{
  "model": "autoregressive pixel model",
  "dataset": "stained colorectal tissue patches (NCT-CRC-HE-100K)",
  "train_examples": 22605,
  "image_size": 20,
  "horizontal_flip": false,
  "levels_per_channel": 4,
  "vocab_size": 65,
  "arch": "transformer_decoder",
  "width": 256,
  "layers": 7,
  "norm": "rmsnorm",
  "norm_position": "pre",
  "activation": "squared_relu",
  "mlp_ratio": 4,
  "head_dim": 32,
  "fused_qkv": false,
  "bias": "all",
  "qk_norm": false,
  "parallel_block": true,
  "dropout": 0.05,
  "inner_norm": false,
  "positions": "rope",
  "tie_embeddings": true,
  "init": "small_normal",
  "residual_init": "none",
  "optimizer": "soap",
  "beta2": 0.99,
  "lr": 0.0028,
  "beta1": 0.9,
  "shampoo_beta": 0.99,
  "eps": 1e-08,
  "precondition_frequency": 32,
  "max_precond_dim": 1536,
  "one_sided": true,
  "adamw_lr_other_params": 0.0022,
  "ema_decay": 0.999,
  "steps": 14700,
  "batch_size": 64,
  "epochs": 41.6,
  "lr_schedule": "cosine",
  "final_lr_fraction": 0,
  "warmup_steps": 440,
  "weight_decay": 0.04,
  "adamw_weight_decay_other_params": 0.01
}
Rows from block 3, named by matrix and row number. Rows with one number belong to one attention dimension. Each number is 500 + 40 x the weight over its row's rms, rounded and kept within 0 to 999. All counts start at 0. Numbers have three digits each. After the name is the row's rms in percent of the matrix's.
# v: attention value (model.blocks.3.attn.v.weight, 256x256), inputs 128-191
# proj: attention output (model.blocks.3.attn.proj.weight, 256x256, transposed), outputs 128-191
v.207 096:509538542547441484500503543540411523523501491527535435508552498543549559493515540493540537487511434578497469502472526520545471464460534535432556506474522503459423482537490539513594549488518526
proj.207 104:536506502523479461513485463478573455472516426457482561481507380525546444469519489554477480461442519428482546519415463528502467565554506523505410551476521546565564546487504559505520485445448610
v.208 090:477505482469525502556481516482435521518562522543511558485461453466545456532517489515533491538556499525537569504457436509555574525483486488480535558568536535510491467557505508545530449544451492
proj.208 096:455495491503501484529478442507521464478456465507477477539549538484470485551474544430483540518477539476551482513465568459488488466498543534532462467463483541478497504526509471360482464499504483
v.209 100:458468501529523505522471509498528474494559567470498434446451471473556513437550558510514467522568600474496589488461544613492497467529460451453499528497444545459505583501566430441527490470558558
proj.209 105:551525452469496526536516481513441461530533492488526482544530546525469518504450489512533476544511560429541581531484463463520473500444522496514463535471527504474506558505478472473494521537531451
v.210 101:542518493527460458538482484517471482453489484438471485497508503535563480473489467499564532542510462546446522461496494491520467487500474483443447558491514550545451459459527517392486511434492511
proj.210 093:545473505460545549451481538559576506482463551514508543520491550534472477470510432480551564494479473469509501504490484512440494508523546431576547462490471469487537450533524515498474476483532462
v.211 100:474523511466569532544492520484518462414489477530505568499533531512521464500499445500462586469403435474550442422527584489458511442451535497490400449548451414450497550515490487531459530517523454
proj.211 098:551466546489471453538494521475516476489494491480580500494572547476472519482478484469464422572567493508491580571463437481558506554527455516516503518567518551549469560464442607494531444439525490
v.212 103:467497469522493495440547572522467433507539511470519533526436461451562491559539403506532549455485448473493478526467413514490484551459525545512590512502515461462541471439444521421541536526550442
proj.212 100:544501559386455484524487495528499510506506464558583471477516442541544515459538487463448548506404502518576524498464488458444509483502473463527516480503500527547535505524513482527442422482489550
v.213 104:493545534484554529521556561513593464573521542603497508514471452517578549554446567516439520469543530559464513478523445483429574570555493521500542530489571509472506443527518520460460464458463458
proj.213 100:466550522488439431467499493523483524477489489509484545458561546521466508525548544546493509505495477503561553466454500499517472469426572538525591453481479527456552547509516432504488495529565538
v.214 091:484478504525484512463490479516507535526468473522507505457509553523499436586467463484502461473450536484476459487465549464479550509532575505535506532528533482464524530539525555520469519566471481
proj.214 092:523536467447550517526537554486507434495435479487519511461552476505522484488544501481492465466493531518439518481464549480475502502544483475433515526497475457444485473582428468479495472449462507
v.215 100:477569502473503488467490499550457421559465499476567502441524519547402600485460476498485481511450495493540478505474488534522518538449468527477496541524526521473525513483480528520506447481585548
proj.215 105:514550515499506534543504492495533609478472526481468519535490501465467455521541473499550554548520468488534545537492531449570443519571525473508496578569459473440527427514435501439519486515380523
v.216 098:515546485477482478539602493485513551468460478364512524460468486546475466521492557496421493514490582523534462496553481477471501392470475494458495592554526515457427515488484525428511476470547480
proj.216 101:497442539520515519458415513564562421488500509529474538552535526515507514456535524491537466440458566457462527519503486494497490504517481523532441502489470494562566514527436436488491514509463502
v.217 099:544547487450571492567531474523484489547504488539467537483492520495518454498560498521482534559500513511562476504551509524497530531532510567543499558469508453482458388484512399508511500552514479
proj.217 085:447508523550441501507508532518487461493552438456553564492562463511503398495545557519444496440466458476470486458530500447510515494517444541501413479523481573483509554439523562505565546487561564
v.218 104:494484513497527543547493442542473441445496560534520522525473512508468584465524610516571497517546463586546532495578533536557509468475499450418523516475478501472490393563486467489518437508535541
proj.218 102:526494516506497510450440480548546471499535507479484480395480564499499466493503544528459541505496484489510519514466480471424492449486514503557525485487474514578605558520495412542486496494485503
v.219 104:488536514503499445427565551478562477472513419468493486551484518499485486435432475488507538471533440477465547532389479405430539486493421526498525496440526498495556545471444519520559502531534497
proj.219 101:521444534491583523521494491535514552507521495546513440478475444480477491540555407493513551585444478443528497491532532488529490552542507522489474513486508530484493496521504533525413472475438556
v.220 099:512520430480443459530556459536489500548582451566478581457531473426501457493533520501610454460443511555481554493479455470469513520484519436528524520484490526512478474501521558515570437486513512
proj.220 102:506464572584524463386484487505489472501441529465495464474487511552490462573556575514390496471528488507496443512542518574487522511525533462523510525525492483429472464463438533542456464452521449
v.221 105:458521494476550515462486435521553546465520567503535504494449432410547520525502467493470520542504473544553455587494491499456447488533509490541513463417515427445530515516575500457494522539427546
proj.221 090:553521476494498502568496525392558520506469509493403464476526531507422549463590480426462580521469524518482468377504504425487476585499479497514504561582522513513497582464520452578535533476458578
v.222 096:454589496425482517460491513509568542487519454554539569564501510454493504569465529511473496534469480471509496437644558506469542521488492497517546546505521483483436528528473416507450501463487543
proj.222 101:546405478498417481503494530496509437498523574444467469491498567537526502507490515459555542496494567502472451498460483467540462496493451516457537506497487514529493561514501447501509534534559582
v.223 096:474446501559514503458552496550528448586564512578492488558477576503493463480451464499446508496488535570494491466441482509496533540511369504607493520515516468469491540512491404512503511504485490
proj.223 091:530514511466537481540456517507505554472487538450519446555458421482501541492459539578578469541512488479504557510487504498487510431469529506494559487474471524546492564559476456505452460518491501
v.224 099:500554484497525536433515551519489458536564449534574469524540508486574509460545490490524468435504550521482472428494468474453562537436511513454530541455474463428464512452540448515542496494480450
proj.224 093:525485537544457457527413467510472495448456595505468479488492589512529533489476510472477567611415491520553604500550515567516449531525438505523481552544509569576541544462530508523513522483421524
v.225 119:483441512548534617479453488510552452531566435423522523454487572554526458573519509493468536494526461526498634493485543438482532479421464498534530583514477537562490563523497548491507523501478489
proj.225 090:547529514523441532552525428444543497508457549515512474489514470509518546542527496504555477520482430499453502576457509534485488555524513520536441484489496510474429504456451476513535529466572540
v.226 096:447515512484405525593482459516577458493513562463518425493528544512451524491486541501525469544527521527521508528543504518551510445398526553485570503566579580519489555519463444415508465416602503
proj.226 090:589510505487442420512472576444522520612610512464542555455488440410475555511575583521480484502514479482462493489511434516497476522480519462491534501529460475499499489577484537504457490497509487
v.227 094:499531512531540489494418472475426400558533546522542574480552516532480474500542579504481468525552563524516530502552496465525509434559476412502547513525463533500545597484427506488505496514499497
proj.227 092:515494509510467482527546482515504582507551588512488503488494465500491456446539394521531515537511532496491551417514458503524480500462520535451488520503461542494509499504495477558463485459430515
v.228 092:508492515470552564484489435471470476470501513488524627440496475574455504516464473510532517484542448482514535416492410456376438453484515545457519449549547484558432562503494529445522521493454533
proj.228 088:582498527471492546480526430458433501417497452499482467523510586598525505529571474497504485524472433423499459524516525494510501530478533457497456577475506468497468473491507495520502488493489476
v.229 105:498546465560533497461524473556487487491548514546615491473517492503532561462521445506490538472473423478496437512507480506549455514403524532557475474450488506583510507588565504518508500472554455
proj.229 100:485535544606462462529533530432511542553502532551434549488480461382477471537498525518504491522424524531452512516426474518516456485557465477450489504477522474459461463459445513525471543412474469
v.230 097:520542482544466452494535471466556486510544489437480560500461518486455442512477578500490513451579548496449432493523573444465551485522552474496512516463581500443542498527579528564500466466425521
proj.230 089:450568427496511541594417461447495492453470523597509466528509589570467504451494462490528503547472542510445529586474508580488469547480446520547474464481493512516462497476557463543445498473439518
v.231 095:473467498513428546504484567507526563447549488543535558557392441484450425536518516512445516445449463566415505472610500540505506510530464479516515523496525569532509473449432543468538546515568495
proj.231 087:537457539509544465494497493580464550559540498522546449483497545473554475501587489474532457537439462451478457468498462445528482457500497522498432511505502447453526540534543546495461440533506518
v.232 089:477526530458484584535529470455418545495428494482489460498481523536510474509531507500507423528508544464479567434599541545500529495491532508536388500470488452504468516473482461475459460535450504
proj.232 082:488547496469535482449480469505484501428479450537521518481517486559493498514542465495535572462510450478446463535521502484539475470483500455503553550472483493534513450536472456559483485491421498
v.233 095:525461512534587510457514540413505479537462481561547411499469504463502561543515514493439524476549561498464441492531469512473471525476469563483565492468519552455493457534520500482495387482454505
proj.233 086:559490441480488441507567476579510463581534524445532552527509468419521421495501421536548536475463511472506503449586564528529485483522525509543525500476492453435504553530488483426497502503488418
v.234 099:498494509541550484490476552512528573482584470479483508493485469587479475510499538503521445427514563532515545492539458547498506480422491541551502465461409517484434557559456499528448510505496494
proj.234 093:551517577549516444564540448510522495495521478479550485379488460512587467560523540492511484443511411499514468506533448552515510476508530447475440534506506492473479464497500507459549540481588498
v.235 098:497506489461451554528474522517500543527484490516544448581511491513509518515545474499442536526473521467500431535477507352508498540456462471578532462465482498488440611458534542455505520520494521
proj.235 085:425477562550556487408535541548512507474477499475467488546501478473480525535429510551541457532481537498540447477527568516522491484507463481450505447501562482465540449519518518495551532540559542
v.236 101:510431537502544395555543489491442490399461502470502476497477490491543515479454495509481502477487474495483497550527446497541539561462531457477536471490416454550534518444486470542564463482508486
proj.236 089:449517514513504515497473487545469515388514441482496556478451594473450481503517428526482459550528476468536469496501480553465439486499544487448459548565573550559548401503465544447511476493397487
v.237 103:445444487524457471457482521468381508503573490479513550526496498490531449465538499496456442470542465487530556446423521533566422575475483517509534560416555499472597471446537496527495541509437510
proj.237 092:524516488521459497540478479479534518475532483480504449512415481558503511489501510485488564526600531491487507511508457506451470567548544494503519494499437573459508571449453570526519490482457550
v.238 092:498524494512486448501532430450554512552465524477463481470455494562497501495475484505505553453474556530463588428486537494447552495507482478505571448586495533559443486456492474466474505496489449
proj.238 090:545519498454493479533469535503467462530544531498540442462453503505525467483525460443544484505499519541415461507440398496469485480507530500503461487460468527471528520516501610506557444496510557
v.239 088:486416502443518454583554511469495474532509526573519597522520498498547599513428454494485555503511453473548431457546486512475533431524455582424486513516430498492505517430428504436508511447499544
proj.239 090:515530554536495487499519488445534458510456566434417550473502478489477469492537530513540525450501434508492549408508545518579449464462473486534531531509534482483471544500495457522444531453526441
v.240 105:534489456446566471489459513483504565516529566536473526455513501422494462440463500496522490431466409580492500513470497494503500471413486547490575527499512540449488533464507576545469451518473504
proj.240 097:455597512476527410539551564485493477557440496516523424553471479558448521491491478520464473520481551485457472530458477458539507508480513457478457495441483525447460455579481536580503478459500549
v.241 102:487426507512469477432481479449449471539522567493543462440540531539495513419395522501575491505512554485496570468488477463516508553566432442498459515511510494437566493455604503545533503535520539
proj.241 099:433535499482516488480478488451555576433417448518511507519521552638526521516543464521497462415596470419537531534528513521527498514464544521522541521484530488555482456497488467519570560492482481
v.242 103:558565529505529489508440580453498485497584543488440544534470550457478598536549466497465526465461603474477629433427524506467484548452495507438537532471461518516510482499457503410436521464494543
proj.242 096:520538503442522473444500496469467451503502496495582534485471491505516455548572455449591507470565422462535551476562528480459488448568481521477480494471541487524480532511528537490528507523622458
v.243 102:499505511422520481460542490494472445540406529470489489525564439460407509455551443505497530538523547491457442481567478546477527495439495499493486435475480492549481468418499499526534524590521518
proj.243 089:469417546542514499454453489531472586463572453494540545493434535530571484492527492499489489489542506444508578481540548460518544511525551526459486508541523460494573469560501478443535493534535497
v.244 088:520490452504454509488557492419544545510439513537456479554553480457462449449503502489512509398569509528513493420451499526460538522558531437486458443489525542555479551488496526462528411516527498
proj.244 086:515481501551508485477440451541491481450469508545559515448525577515519519498490467527534430566507472544489546550488491540469498496440475492575439512471544502443475472405572541568527483519492517
v.245 100:497542526461576509470495518588555528528506525479521527536518534488443541482463531482540478458471491449486470496444564463409476545467456538458546483570509536540480541583549435523569488494476440
proj.245 100:455451477491487466474460509546532449494527542500470463508496575528484497526463547554471448553475514590511509539497468515548509491438519414492423443524508486508522454510498528500468459509515567
v.246 090:544492612556439498548469525502491478393528466533432493522529481499433549464472466492569527492450509554452490421476467461436392488516538514513439441482543454506477530484508535510519558513451533
proj.246 096:496488435469483490544504516560457398551462423521470502531478472456460485520459569544442523459486534511459457535471490451526612496458511463476493470417554442494488551506437480488429507543517476
v.247 111:518486517560515475424517474478490491529463445501476480418525517498456533480490488490446463498572498434497472523559509501390485479550447510524411437495525572518495575467511496528538488437508493
proj.247 096:493532430594426504510391521494516534487568495535460513483504486462462546506500549562453519492531534527528493502490465509511476513495523437525490523487462551524547475505475450621532526469477515
v.248 102:539509534490533460511513483523485525450450506540453533444507522457474471490560553513421481556492494498509425492497513520453460551508412551477489484492537518514457536440603515529525476503426474
proj.248 092:465480472475499492534532472533463538536584419482535537474495487477595507459466500480481479461505530496492463496506445456521518464496532425452476516489459418466500519589468537391475503538507477
v.249 112:454542523466465529438473531465498516498463469502501485592487523475518534482518460486425482491500530508447496473561530603448491504506514456548538538492533503518448507476421455525432551504524480
proj.249 096:498467523551512455535512525560504494544513491495501443479426456451479525483431554516505494518462441514459448491470485499481530521511502412467483476530520468493523499524524591496551471510548545