{
  "horizontal_flip": false,
  "bias": "all",
  "parallel_block": true,
  "dropout": 0.05,
  "inner_norm": false,
  "positions": "rope",
  "beta2": 0.99,
  "beta1": 0.9,
  "shampoo_beta": 0.99,
  "eps": 1e-08,
  "batch_size": 64,
  "epochs": 41.6,
  "warmup_steps": 440,
  "weight_decay": 0.04,
  "adamw_weight_decay_other_params": 0.01
}
Rows from block 4 of a small autoregressive pixel model, named by matrix and row number. Rows with one number belong to one neuron. Each number is 50 + 10 x the weight over its row's rms, rounded and kept within 0 to 99. All counts start at 0.
Before each neuron's rows are labels from the 100 images, of 14976, where the neuron reaches its highest value: "responds to" is what is common among them. Only what is clearly more common there than usual is listed. The data: stained colorectal tissue patches (NCT-CRC-HE-100K). In brackets: how many of the 100.
# fc1: MLP up (model.blocks.4.mlp.fc1.weight, 1024x256), inputs 0-127
# fc2: MLP down (model.blocks.4.mlp.fc2.weight, 256x1024, transposed), outputs 0-127

responds to: tissue: lymphocytes (52)
fc1.182:41 55 67 47 28 46 46 58 70 50 58 50 55 40 52 55 55 38 38 60 63 43 67 67 49 72 51 58 28 42 69 44 63 56 51 50 62 44 40 43 72 55 43 29 70 58 42 57 28 48 40 47 59 69 59 47 44 46 36 41 49 33 45 55 48 39 55 41 42 53 42 53 59 41 45 60 47 48 45 35 35 36 45 38 36 43 42 40 45 46 41 49 42 48 56 53 61 53 52 42 46 61 51 34 51 60 52 71 39 30 45 65 55 41 56 37 53 53 51 56 49 64 57 58 65 48 47 41
fc2.182:43 62 42 49 48 41 47 40 54 51 55 47 32 57 66 34 40 58 63 55 43 46 35 44 49 61 74 41 33 43 72 39 31 55 49 53 34 69 63 38 32 57 32 34 61 35 50 41 48 55 37 51 56 50 58 48 67 56 34 58 45 54 50 52 37 60 59 38 48 60 31 39 37 40 49 49 61 46 48 54 70 52 68 44 41 41 48 32 55 49 46 63 53 64 55 52 61 37 52 50 59 47 51 48 33 38 51 55 62 53 50 40 42 58 33 51 42 54 62 33 65 39 50 47 54 69 40 51

responds to: tissue: tumour epithelium (61)
fc1.83:68 38 51 46 66 45 48 55 61 50 46 60 38 51 45 51 63 59 49 42 43 47 59 51 51 44 36 55 52 50 40 49 46 60 48 87 50 43 57 54 49 34 42 43 54 65 56 57 66 52 51 51 54 56 35 34 50 46 63 54 52 49 49 46 51 46 45 46 59 49 56 58 40 51 61 45 37 51 45 46 56 41 56 60 63 44 57 45 36 59 44 59 51 85 58 65 58 40 57 24 46 43 62 42 43 61 52 58 37 46 44 52 74 58 47 51 43 72 41 53 54 67 49 33 41 46 42 49
fc2.83:49 52 51 56 51 49 56 55 51 51 57 54 43 40 57 39 33 43 38 38 57 46 44 49 37 49 65 57 62 34 46 52 50 51 71 43 69 43 47 47 47 39 68 65 44 52 46 36 35 47 46 78 57 43 37 54 51 69 45 51 60 59 65 47 53 56 58 57 48 59 58 43 61 44 61 46 74 79 28 57 59 47 49 45 42 54 40 51 47 56 73 50 57 32 41 38 62 48 51 66 60 57 48 40 62 32 37 43 48 59 61 54 31 48 55 54 44 54 64 44 47 55 59 44 66 54 35 52

responds to: tissue: lymphocytes (34)
fc1.105:32 41 46 41 51 45 25 45 63 52 41 68 39 35 39 53 58 39 73 42 49 69 49 47 51 54 49 44 41 57 67 41 40 46 50 62 51 43 48 55 32 57 47 41 61 32 55 45 25 58 62 53 40 44 47 54 61 45 66 61 55 53 35 30 61 37 29 51 40 57 56 33 22 55 56 49 65 50 56 63 38 52 56 46 40 54 57 58 43 64 40 36 53 41 55 57 62 58 55 46 43 51 36 36 49 39 51 58 44 49 61 28 43 45 34 44 59 46 53 49 53 46 44 36 43 44 67 43
fc2.105:58 53 35 52 39 58 62 35 47 51 50 23 52 57 55 64 66 47 39 56 59 58 38 44 47 62 47 58 58 68 64 56 39 40 42 53 56 65 43 64 50 65 56 50 45 49 51 61 41 55 51 55 64 41 44 47 72 52 47 58 42 47 49 70 42 48 64 46 55 33 58 59 69 50 67 53 37 66 55 43 39 57 61 46 41 27 36 50 54 50 41 45 62 58 27 54 50 58 45 56 45 49 63 66 58 56 54 46 48 36 49 51 47 48 60 42 33 45 41 27 32 29 51 69 57 57 41 45

responds to: tissue: debris (30)
fc1.177:22 43 44 69 56 51 36 43 53 38 61 42 63 57 58 67 71 68 40 35 47 65 41 29 65 48 44 33 63 46 59 56 62 47 57 64 61 48 33 66 38 47 54 60 35 47 33 54 60 58 55 60 32 58 46 51 58 52 59 48 58 58 35 44 55 48 60 59 58 48 62 40 34 36 54 39 58 44 54 39 52 43 44 48 53 58 43 56 49 48 41 60 45 47 55 47 26 52 42 61 50 46 53 48 69 62 42 60 35 47 53 55 53 53 44 50 63 40 58 58 45 51 54 57 65 38 40 41
fc2.177:49 43 53 34 61 65 69 52 35 60 34 49 40 43 58 55 51 32 68 51 45 46 59 54 44 54 51 44 44 33 66 38 49 61 34 52 59 59 56 61 53 44 57 53 51 51 59 43 54 42 42 56 53 67 43 35 54 46 34 69 61 68 50 49 44 53 33 64 57 49 28 57 42 37 40 34 37 66 61 49 34 35 59 50 66 58 63 39 69 49 49 46 38 54 51 53 58 52 46 40 54 30 51 48 56 49 63 44 62 53 62 47 55 52 41 34 36 56 58 53 63 64 65 66 53 58 48 57

responds to: tissue: smooth muscle (32); tissue: debris (28)
fc1.384:66 68 61 59 78 53 51 58 62 49 54 46 50 47 34 45 45 51 36 57 60 58 48 48 38 43 32 62 42 40 53 56 35 52 37 36 50 56 55 42 57 43 47 55 39 57 56 40 46 49 60 41 49 65 50 54 45 57 38 61 44 55 56 51 55 51 43 52 65 60 57 41 34 52 47 61 49 32 35 37 51 40 44 42 55 50 29 66 51 70 46 39 46 48 60 53 50 67 44 63 58 47 38 34 46 51 47 49 43 78 52 65 62 49 65 44 32 62 67 43 45 46 39 28 58 52 48 54
fc2.384:60 33 51 53 38 29 55 33 39 51 40 51 57 43 48 27 63 66 43 54 46 51 57 48 46 57 46 53 50 44 56 32 46 49 54 59 44 45 46 48 34 43 70 43 66 54 44 68 64 33 50 39 39 37 45 41 71 55 64 46 51 47 40 51 30 27 66 49 58 54 43 72 53 45 44 38 41 52 66 62 64 52 44 29 62 35 57 39 50 52 53 54 54 52 44 53 58 51 41 47 50 66 51 33 37 50 58 52 58 43 39 46 46 58 46 56 47 34 56 54 43 48 56 60 49 54 68 61

responds to: tissue: tumour epithelium (45)
fc1.490:47 45 41 51 59 61 45 53 61 57 52 42 49 48 42 37 44 47 49 27 49 59 78 48 60 47 46 52 44 68 54 45 46 56 54 49 56 51 29 61 63 43 50 46 57 31 50 44 48 54 51 48 60 40 61 46 63 35 47 39 52 57 61 47 41 53 66 56 54 38 35 55 49 62 53 29 32 55 69 52 61 48 58 57 54 44 51 42 63 41 46 44 48 44 63 67 39 41 43 39 38 49 61 52 43 48 52 40 45 61 61 46 69 64 45 49 48 71 41 53 51 38 58 52 45 47 43 35
fc2.490:63 39 60 60 34 53 60 48 54 68 48 58 36 63 62 56 59 53 36 56 47 56 43 67 63 63 51 54 59 43 63 51 36 53 41 38 57 64 46 43 66 40 48 35 54 45 47 51 41 73 43 58 56 77 59 41 63 29 65 50 62 47 49 40 48 65 54 60 33 58 61 52 47 34 34 51 47 57 59 57 64 51 38 57 56 68 58 37 45 55 49 55 42 43 47 49 56 31 52 59 44 52 46 60 45 39 48 40 56 43 62 44 39 37 48 42 69 31 65 57 46 31 67 49 54 36 49 44

responds to: tissue: debris (27); tissue: cancer-associated stroma (26)
fc1.617:42 48 58 55 48 47 51 53 34 54 48 42 59 49 30 49 66 66 63 41 26 61 39 52 37 45 51 53 42 48 46 48 46 45 50 41 57 50 61 53 26 29 56 44 37 55 46 57 47 25 48 56 42 64 32 52 42 45 36 33 50 46 52 44 54 55 53 65 40 55 54 51 58 52 49 59 74 62 48 54 50 42 37 41 44 45 40 53 68 44 62 44 58 45 48 54 47 49 30 32 48 45 54 35 52 44 56 53 60 39 68 44 64 46 54 40 44 78 61 25 62 55 41 51 64 46 44 56
fc2.617:53 66 16 47 48 39 51 15 42 35 48 37 45 51 58 43 44 53 36 65 37 49 49 45 59 60 53 53 49 46 56 41 43 42 59 67 58 35 39 56 62 51 63 50 45 34 34 39 50 45 61 52 53 57 49 49 62 57 55 46 56 58 21 34 49 52 53 64 47 59 45 32 49 63 75 48 53 67 35 66 44 40 71 52 61 68 60 60 67 59 51 53 37 43 45 48 54 55 32 65 31 53 32 55 56 59 40 54 58 44 44 62 45 41 63 51 50 41 49 54 46 50 41 40 46 42 29 38

responds to: tissue: smooth muscle (42); tissue: debris (30)
fc1.62:42 45 41 53 59 45 66 48 55 48 47 44 58 41 36 42 52 39 16 54 40 37 53 44 40 59 37 41 51 49 39 63 58 53 39 55 59 52 44 57 42 48 49 52 44 56 41 57 45 39 35 41 50 27 67 43 37 56 56 49 55 46 59 36 47 57 48 54 35 48 44 45 50 44 47 47 49 46 41 41 46 48 55 42 26 55 56 54 52 39 57 36 55 52 36 51 50 40 50 45 64 29 40 63 46 65 51 36 58 60 42 58 51 43 41 44 50 52 57 46 54 36 51 44 38 55 64 40
fc2.62:52 52 49 42 53 54 34 27 32 56 37 45 43 40 68 69 47 46 55 36 58 50 57 62 48 51 65 50 64 47 48 56 52 65 59 56 30 69 69 60 42 66 54 41 57 48 55 35 61 48 37 44 50 71 38 52 47 61 36 63 59 68 49 49 33 40 58 42 42 44 59 59 45 46 58 46 55 52 56 54 57 51 62 39 60 43 43 44 37 43 35 65 47 32 67 51 42 55 54 47 48 42 61 38 47 56 56 46 43 40 53 43 60 45 63 55 45 46 45 38 37 46 57 23 51 43 23 45

responds to: tissue: tumour epithelium (37)
fc1.426:57 44 43 51 41 27 53 41 63 39 49 45 62 34 42 73 34 59 25 39 50 52 60 56 64 52 48 64 44 56 50 59 49 38 37 60 29 32 40 50 50 33 51 30 40 48 37 72 58 50 58 43 50 60 68 56 67 53 67 47 57 49 51 50 53 56 43 66 53 43 44 65 67 40 43 38 43 47 47 58 54 44 31 43 62 36 49 67 53 52 66 58 50 63 70 51 58 36 40 54 39 60 46 41 32 62 51 44 30 54 65 41 65 47 53 57 56 47 46 62 47 47 38 49 61 65 57 52
fc2.426:34 49 46 50 33 46 65 41 34 50 42 61 43 70 37 38 53 56 59 37 37 62 49 48 57 50 57 44 53 32 53 41 56 42 62 39 42 44 58 54 66 61 40 60 46 41 45 32 48 61 57 44 51 60 40 40 51 49 41 49 40 42 40 60 39 44 39 36 34 40 48 52 41 43 49 41 72 35 54 28 41 53 61 57 68 58 56 57 54 49 54 70 33 45 31 52 38 43 63 44 48 39 69 45 56 50 52 45 59 63 53 41 54 65 60 63 53 45 48 46 57 41 66 43 33 58 60 39

responds to: tissue: tumour epithelium (43); tissue: mucus (29)
fc1.524:67 52 65 54 32 56 54 66 44 52 50 43 44 52 51 55 40 24 57 34 52 55 49 53 46 44 61 42 54 40 51 57 54 59 39 53 36 49 52 51 38 42 52 37 55 49 45 40 41 59 47 38 47 38 45 69 34 59 43 38 75 51 42 50 59 39 41 49 48 42 35 54 52 69 45 57 51 62 70 58 51 55 55 33 53 61 62 63 58 45 22 49 46 63 36 51 47 65 48 55 48 52 45 48 57 53 56 46 72 43 56 44 40 63 45 44 58 63 45 50 52 82 50 53 45 53 36 46
fc2.524:55 62 38 39 51 42 50 50 37 49 52 47 49 34 51 63 37 60 48 56 46 16 53 52 46 47 46 36 54 67 60 48 39 53 53 49 53 61 46 57 58 41 47 50 63 51 58 56 54 41 24 47 38 53 50 45 46 40 45 54 47 56 47 56 39 43 33 46 47 39 58 62 43 44 43 57 32 59 55 57 27 49 49 45 51 52 43 34 52 54 62 47 50 61 54 52 54 42 51 51 48 35 61 65 45 54 56 50 37 32 44 39 64 48 44 55 35 43 55 62 47 37 70 55 54 35 40 45

responds to: tissue: lymphocytes (41)
fc1.689:45 50 56 64 40 45 54 49 50 50 46 46 38 28 48 55 54 59 48 65 38 41 61 48 44 58 39 51 49 38 54 61 49 67 34 67 53 48 70 64 42 55 45 41 45 64 54 47 53 47 38 47 51 63 65 47 61 50 55 64 71 40 56 48 53 39 47 40 53 52 49 44 69 43 59 47 65 31 55 41 54 62 62 65 42 65 45 48 49 46 57 54 68 53 55 61 37 75 65 57 56 68 50 57 51 65 65 47 35 37 57 52 47 47 49 39 29 46 57 37 67 63 52 42 52 60 54 37
fc2.689:59 39 48 38 67 39 40 43 47 46 35 47 60 41 46 41 37 52 31 33 48 31 32 38 65 47 56 46 54 59 41 61 46 41 59 33 38 60 52 69 50 44 55 42 62 45 41 61 58 50 54 54 48 49 41 67 53 38 43 42 46 55 56 28 66 48 54 55 34 42 40 61 51 49 63 57 48 84 34 41 34 43 56 37 42 51 37 63 62 56 46 47 47 56 43 55 52 45 49 51 56 55 41 47 49 34 63 47 36 47 46 54 59 46 46 61 62 62 35 57 44 28 44 75 38 54 53 58

responds to: tissue: debris (28)
fc1.59:50 57 49 42 31 40 31 51 54 56 40 45 41 54 36 61 53 55 50 26 60 61 56 44 66 55 44 42 52 38 48 49 60 65 59 44 35 45 55 53 58 54 56 50 57 60 73 44 57 57 58 44 43 36 47 58 65 60 62 47 69 49 47 67 62 49 59 54 48 67 54 42 41 60 57 30 62 39 52 49 55 37 58 69 49 56 70 65 64 39 58 54 41 50 46 54 40 90 34 29 50 43 52 46 51 33 49 39 51 71 56 46 43 33 54 48 46 46 58 45 43 61 48 45 42 58 43 51
fc2.59:61 51 57 52 41 47 53 54 76 32 49 53 60 53 58 40 25 45 35 32 49 51 45 49 57 35 55 50 61 58 65 72 72 42 64 61 70 29 46 40 52 65 41 34 58 47 43 33 45 55 59 48 36 52 60 65 46 50 50 75 44 68 51 44 39 49 63 51 54 47 35 48 44 44 52 52 44 56 47 50 52 43 53 51 73 46 59 50 46 52 47 41 57 56 49 45 66 58 52 72 57 65 53 67 57 54 72 42 47 48 58 36 58 54 67 69 60 45 45 47 27 59 49 52 38 39 54 48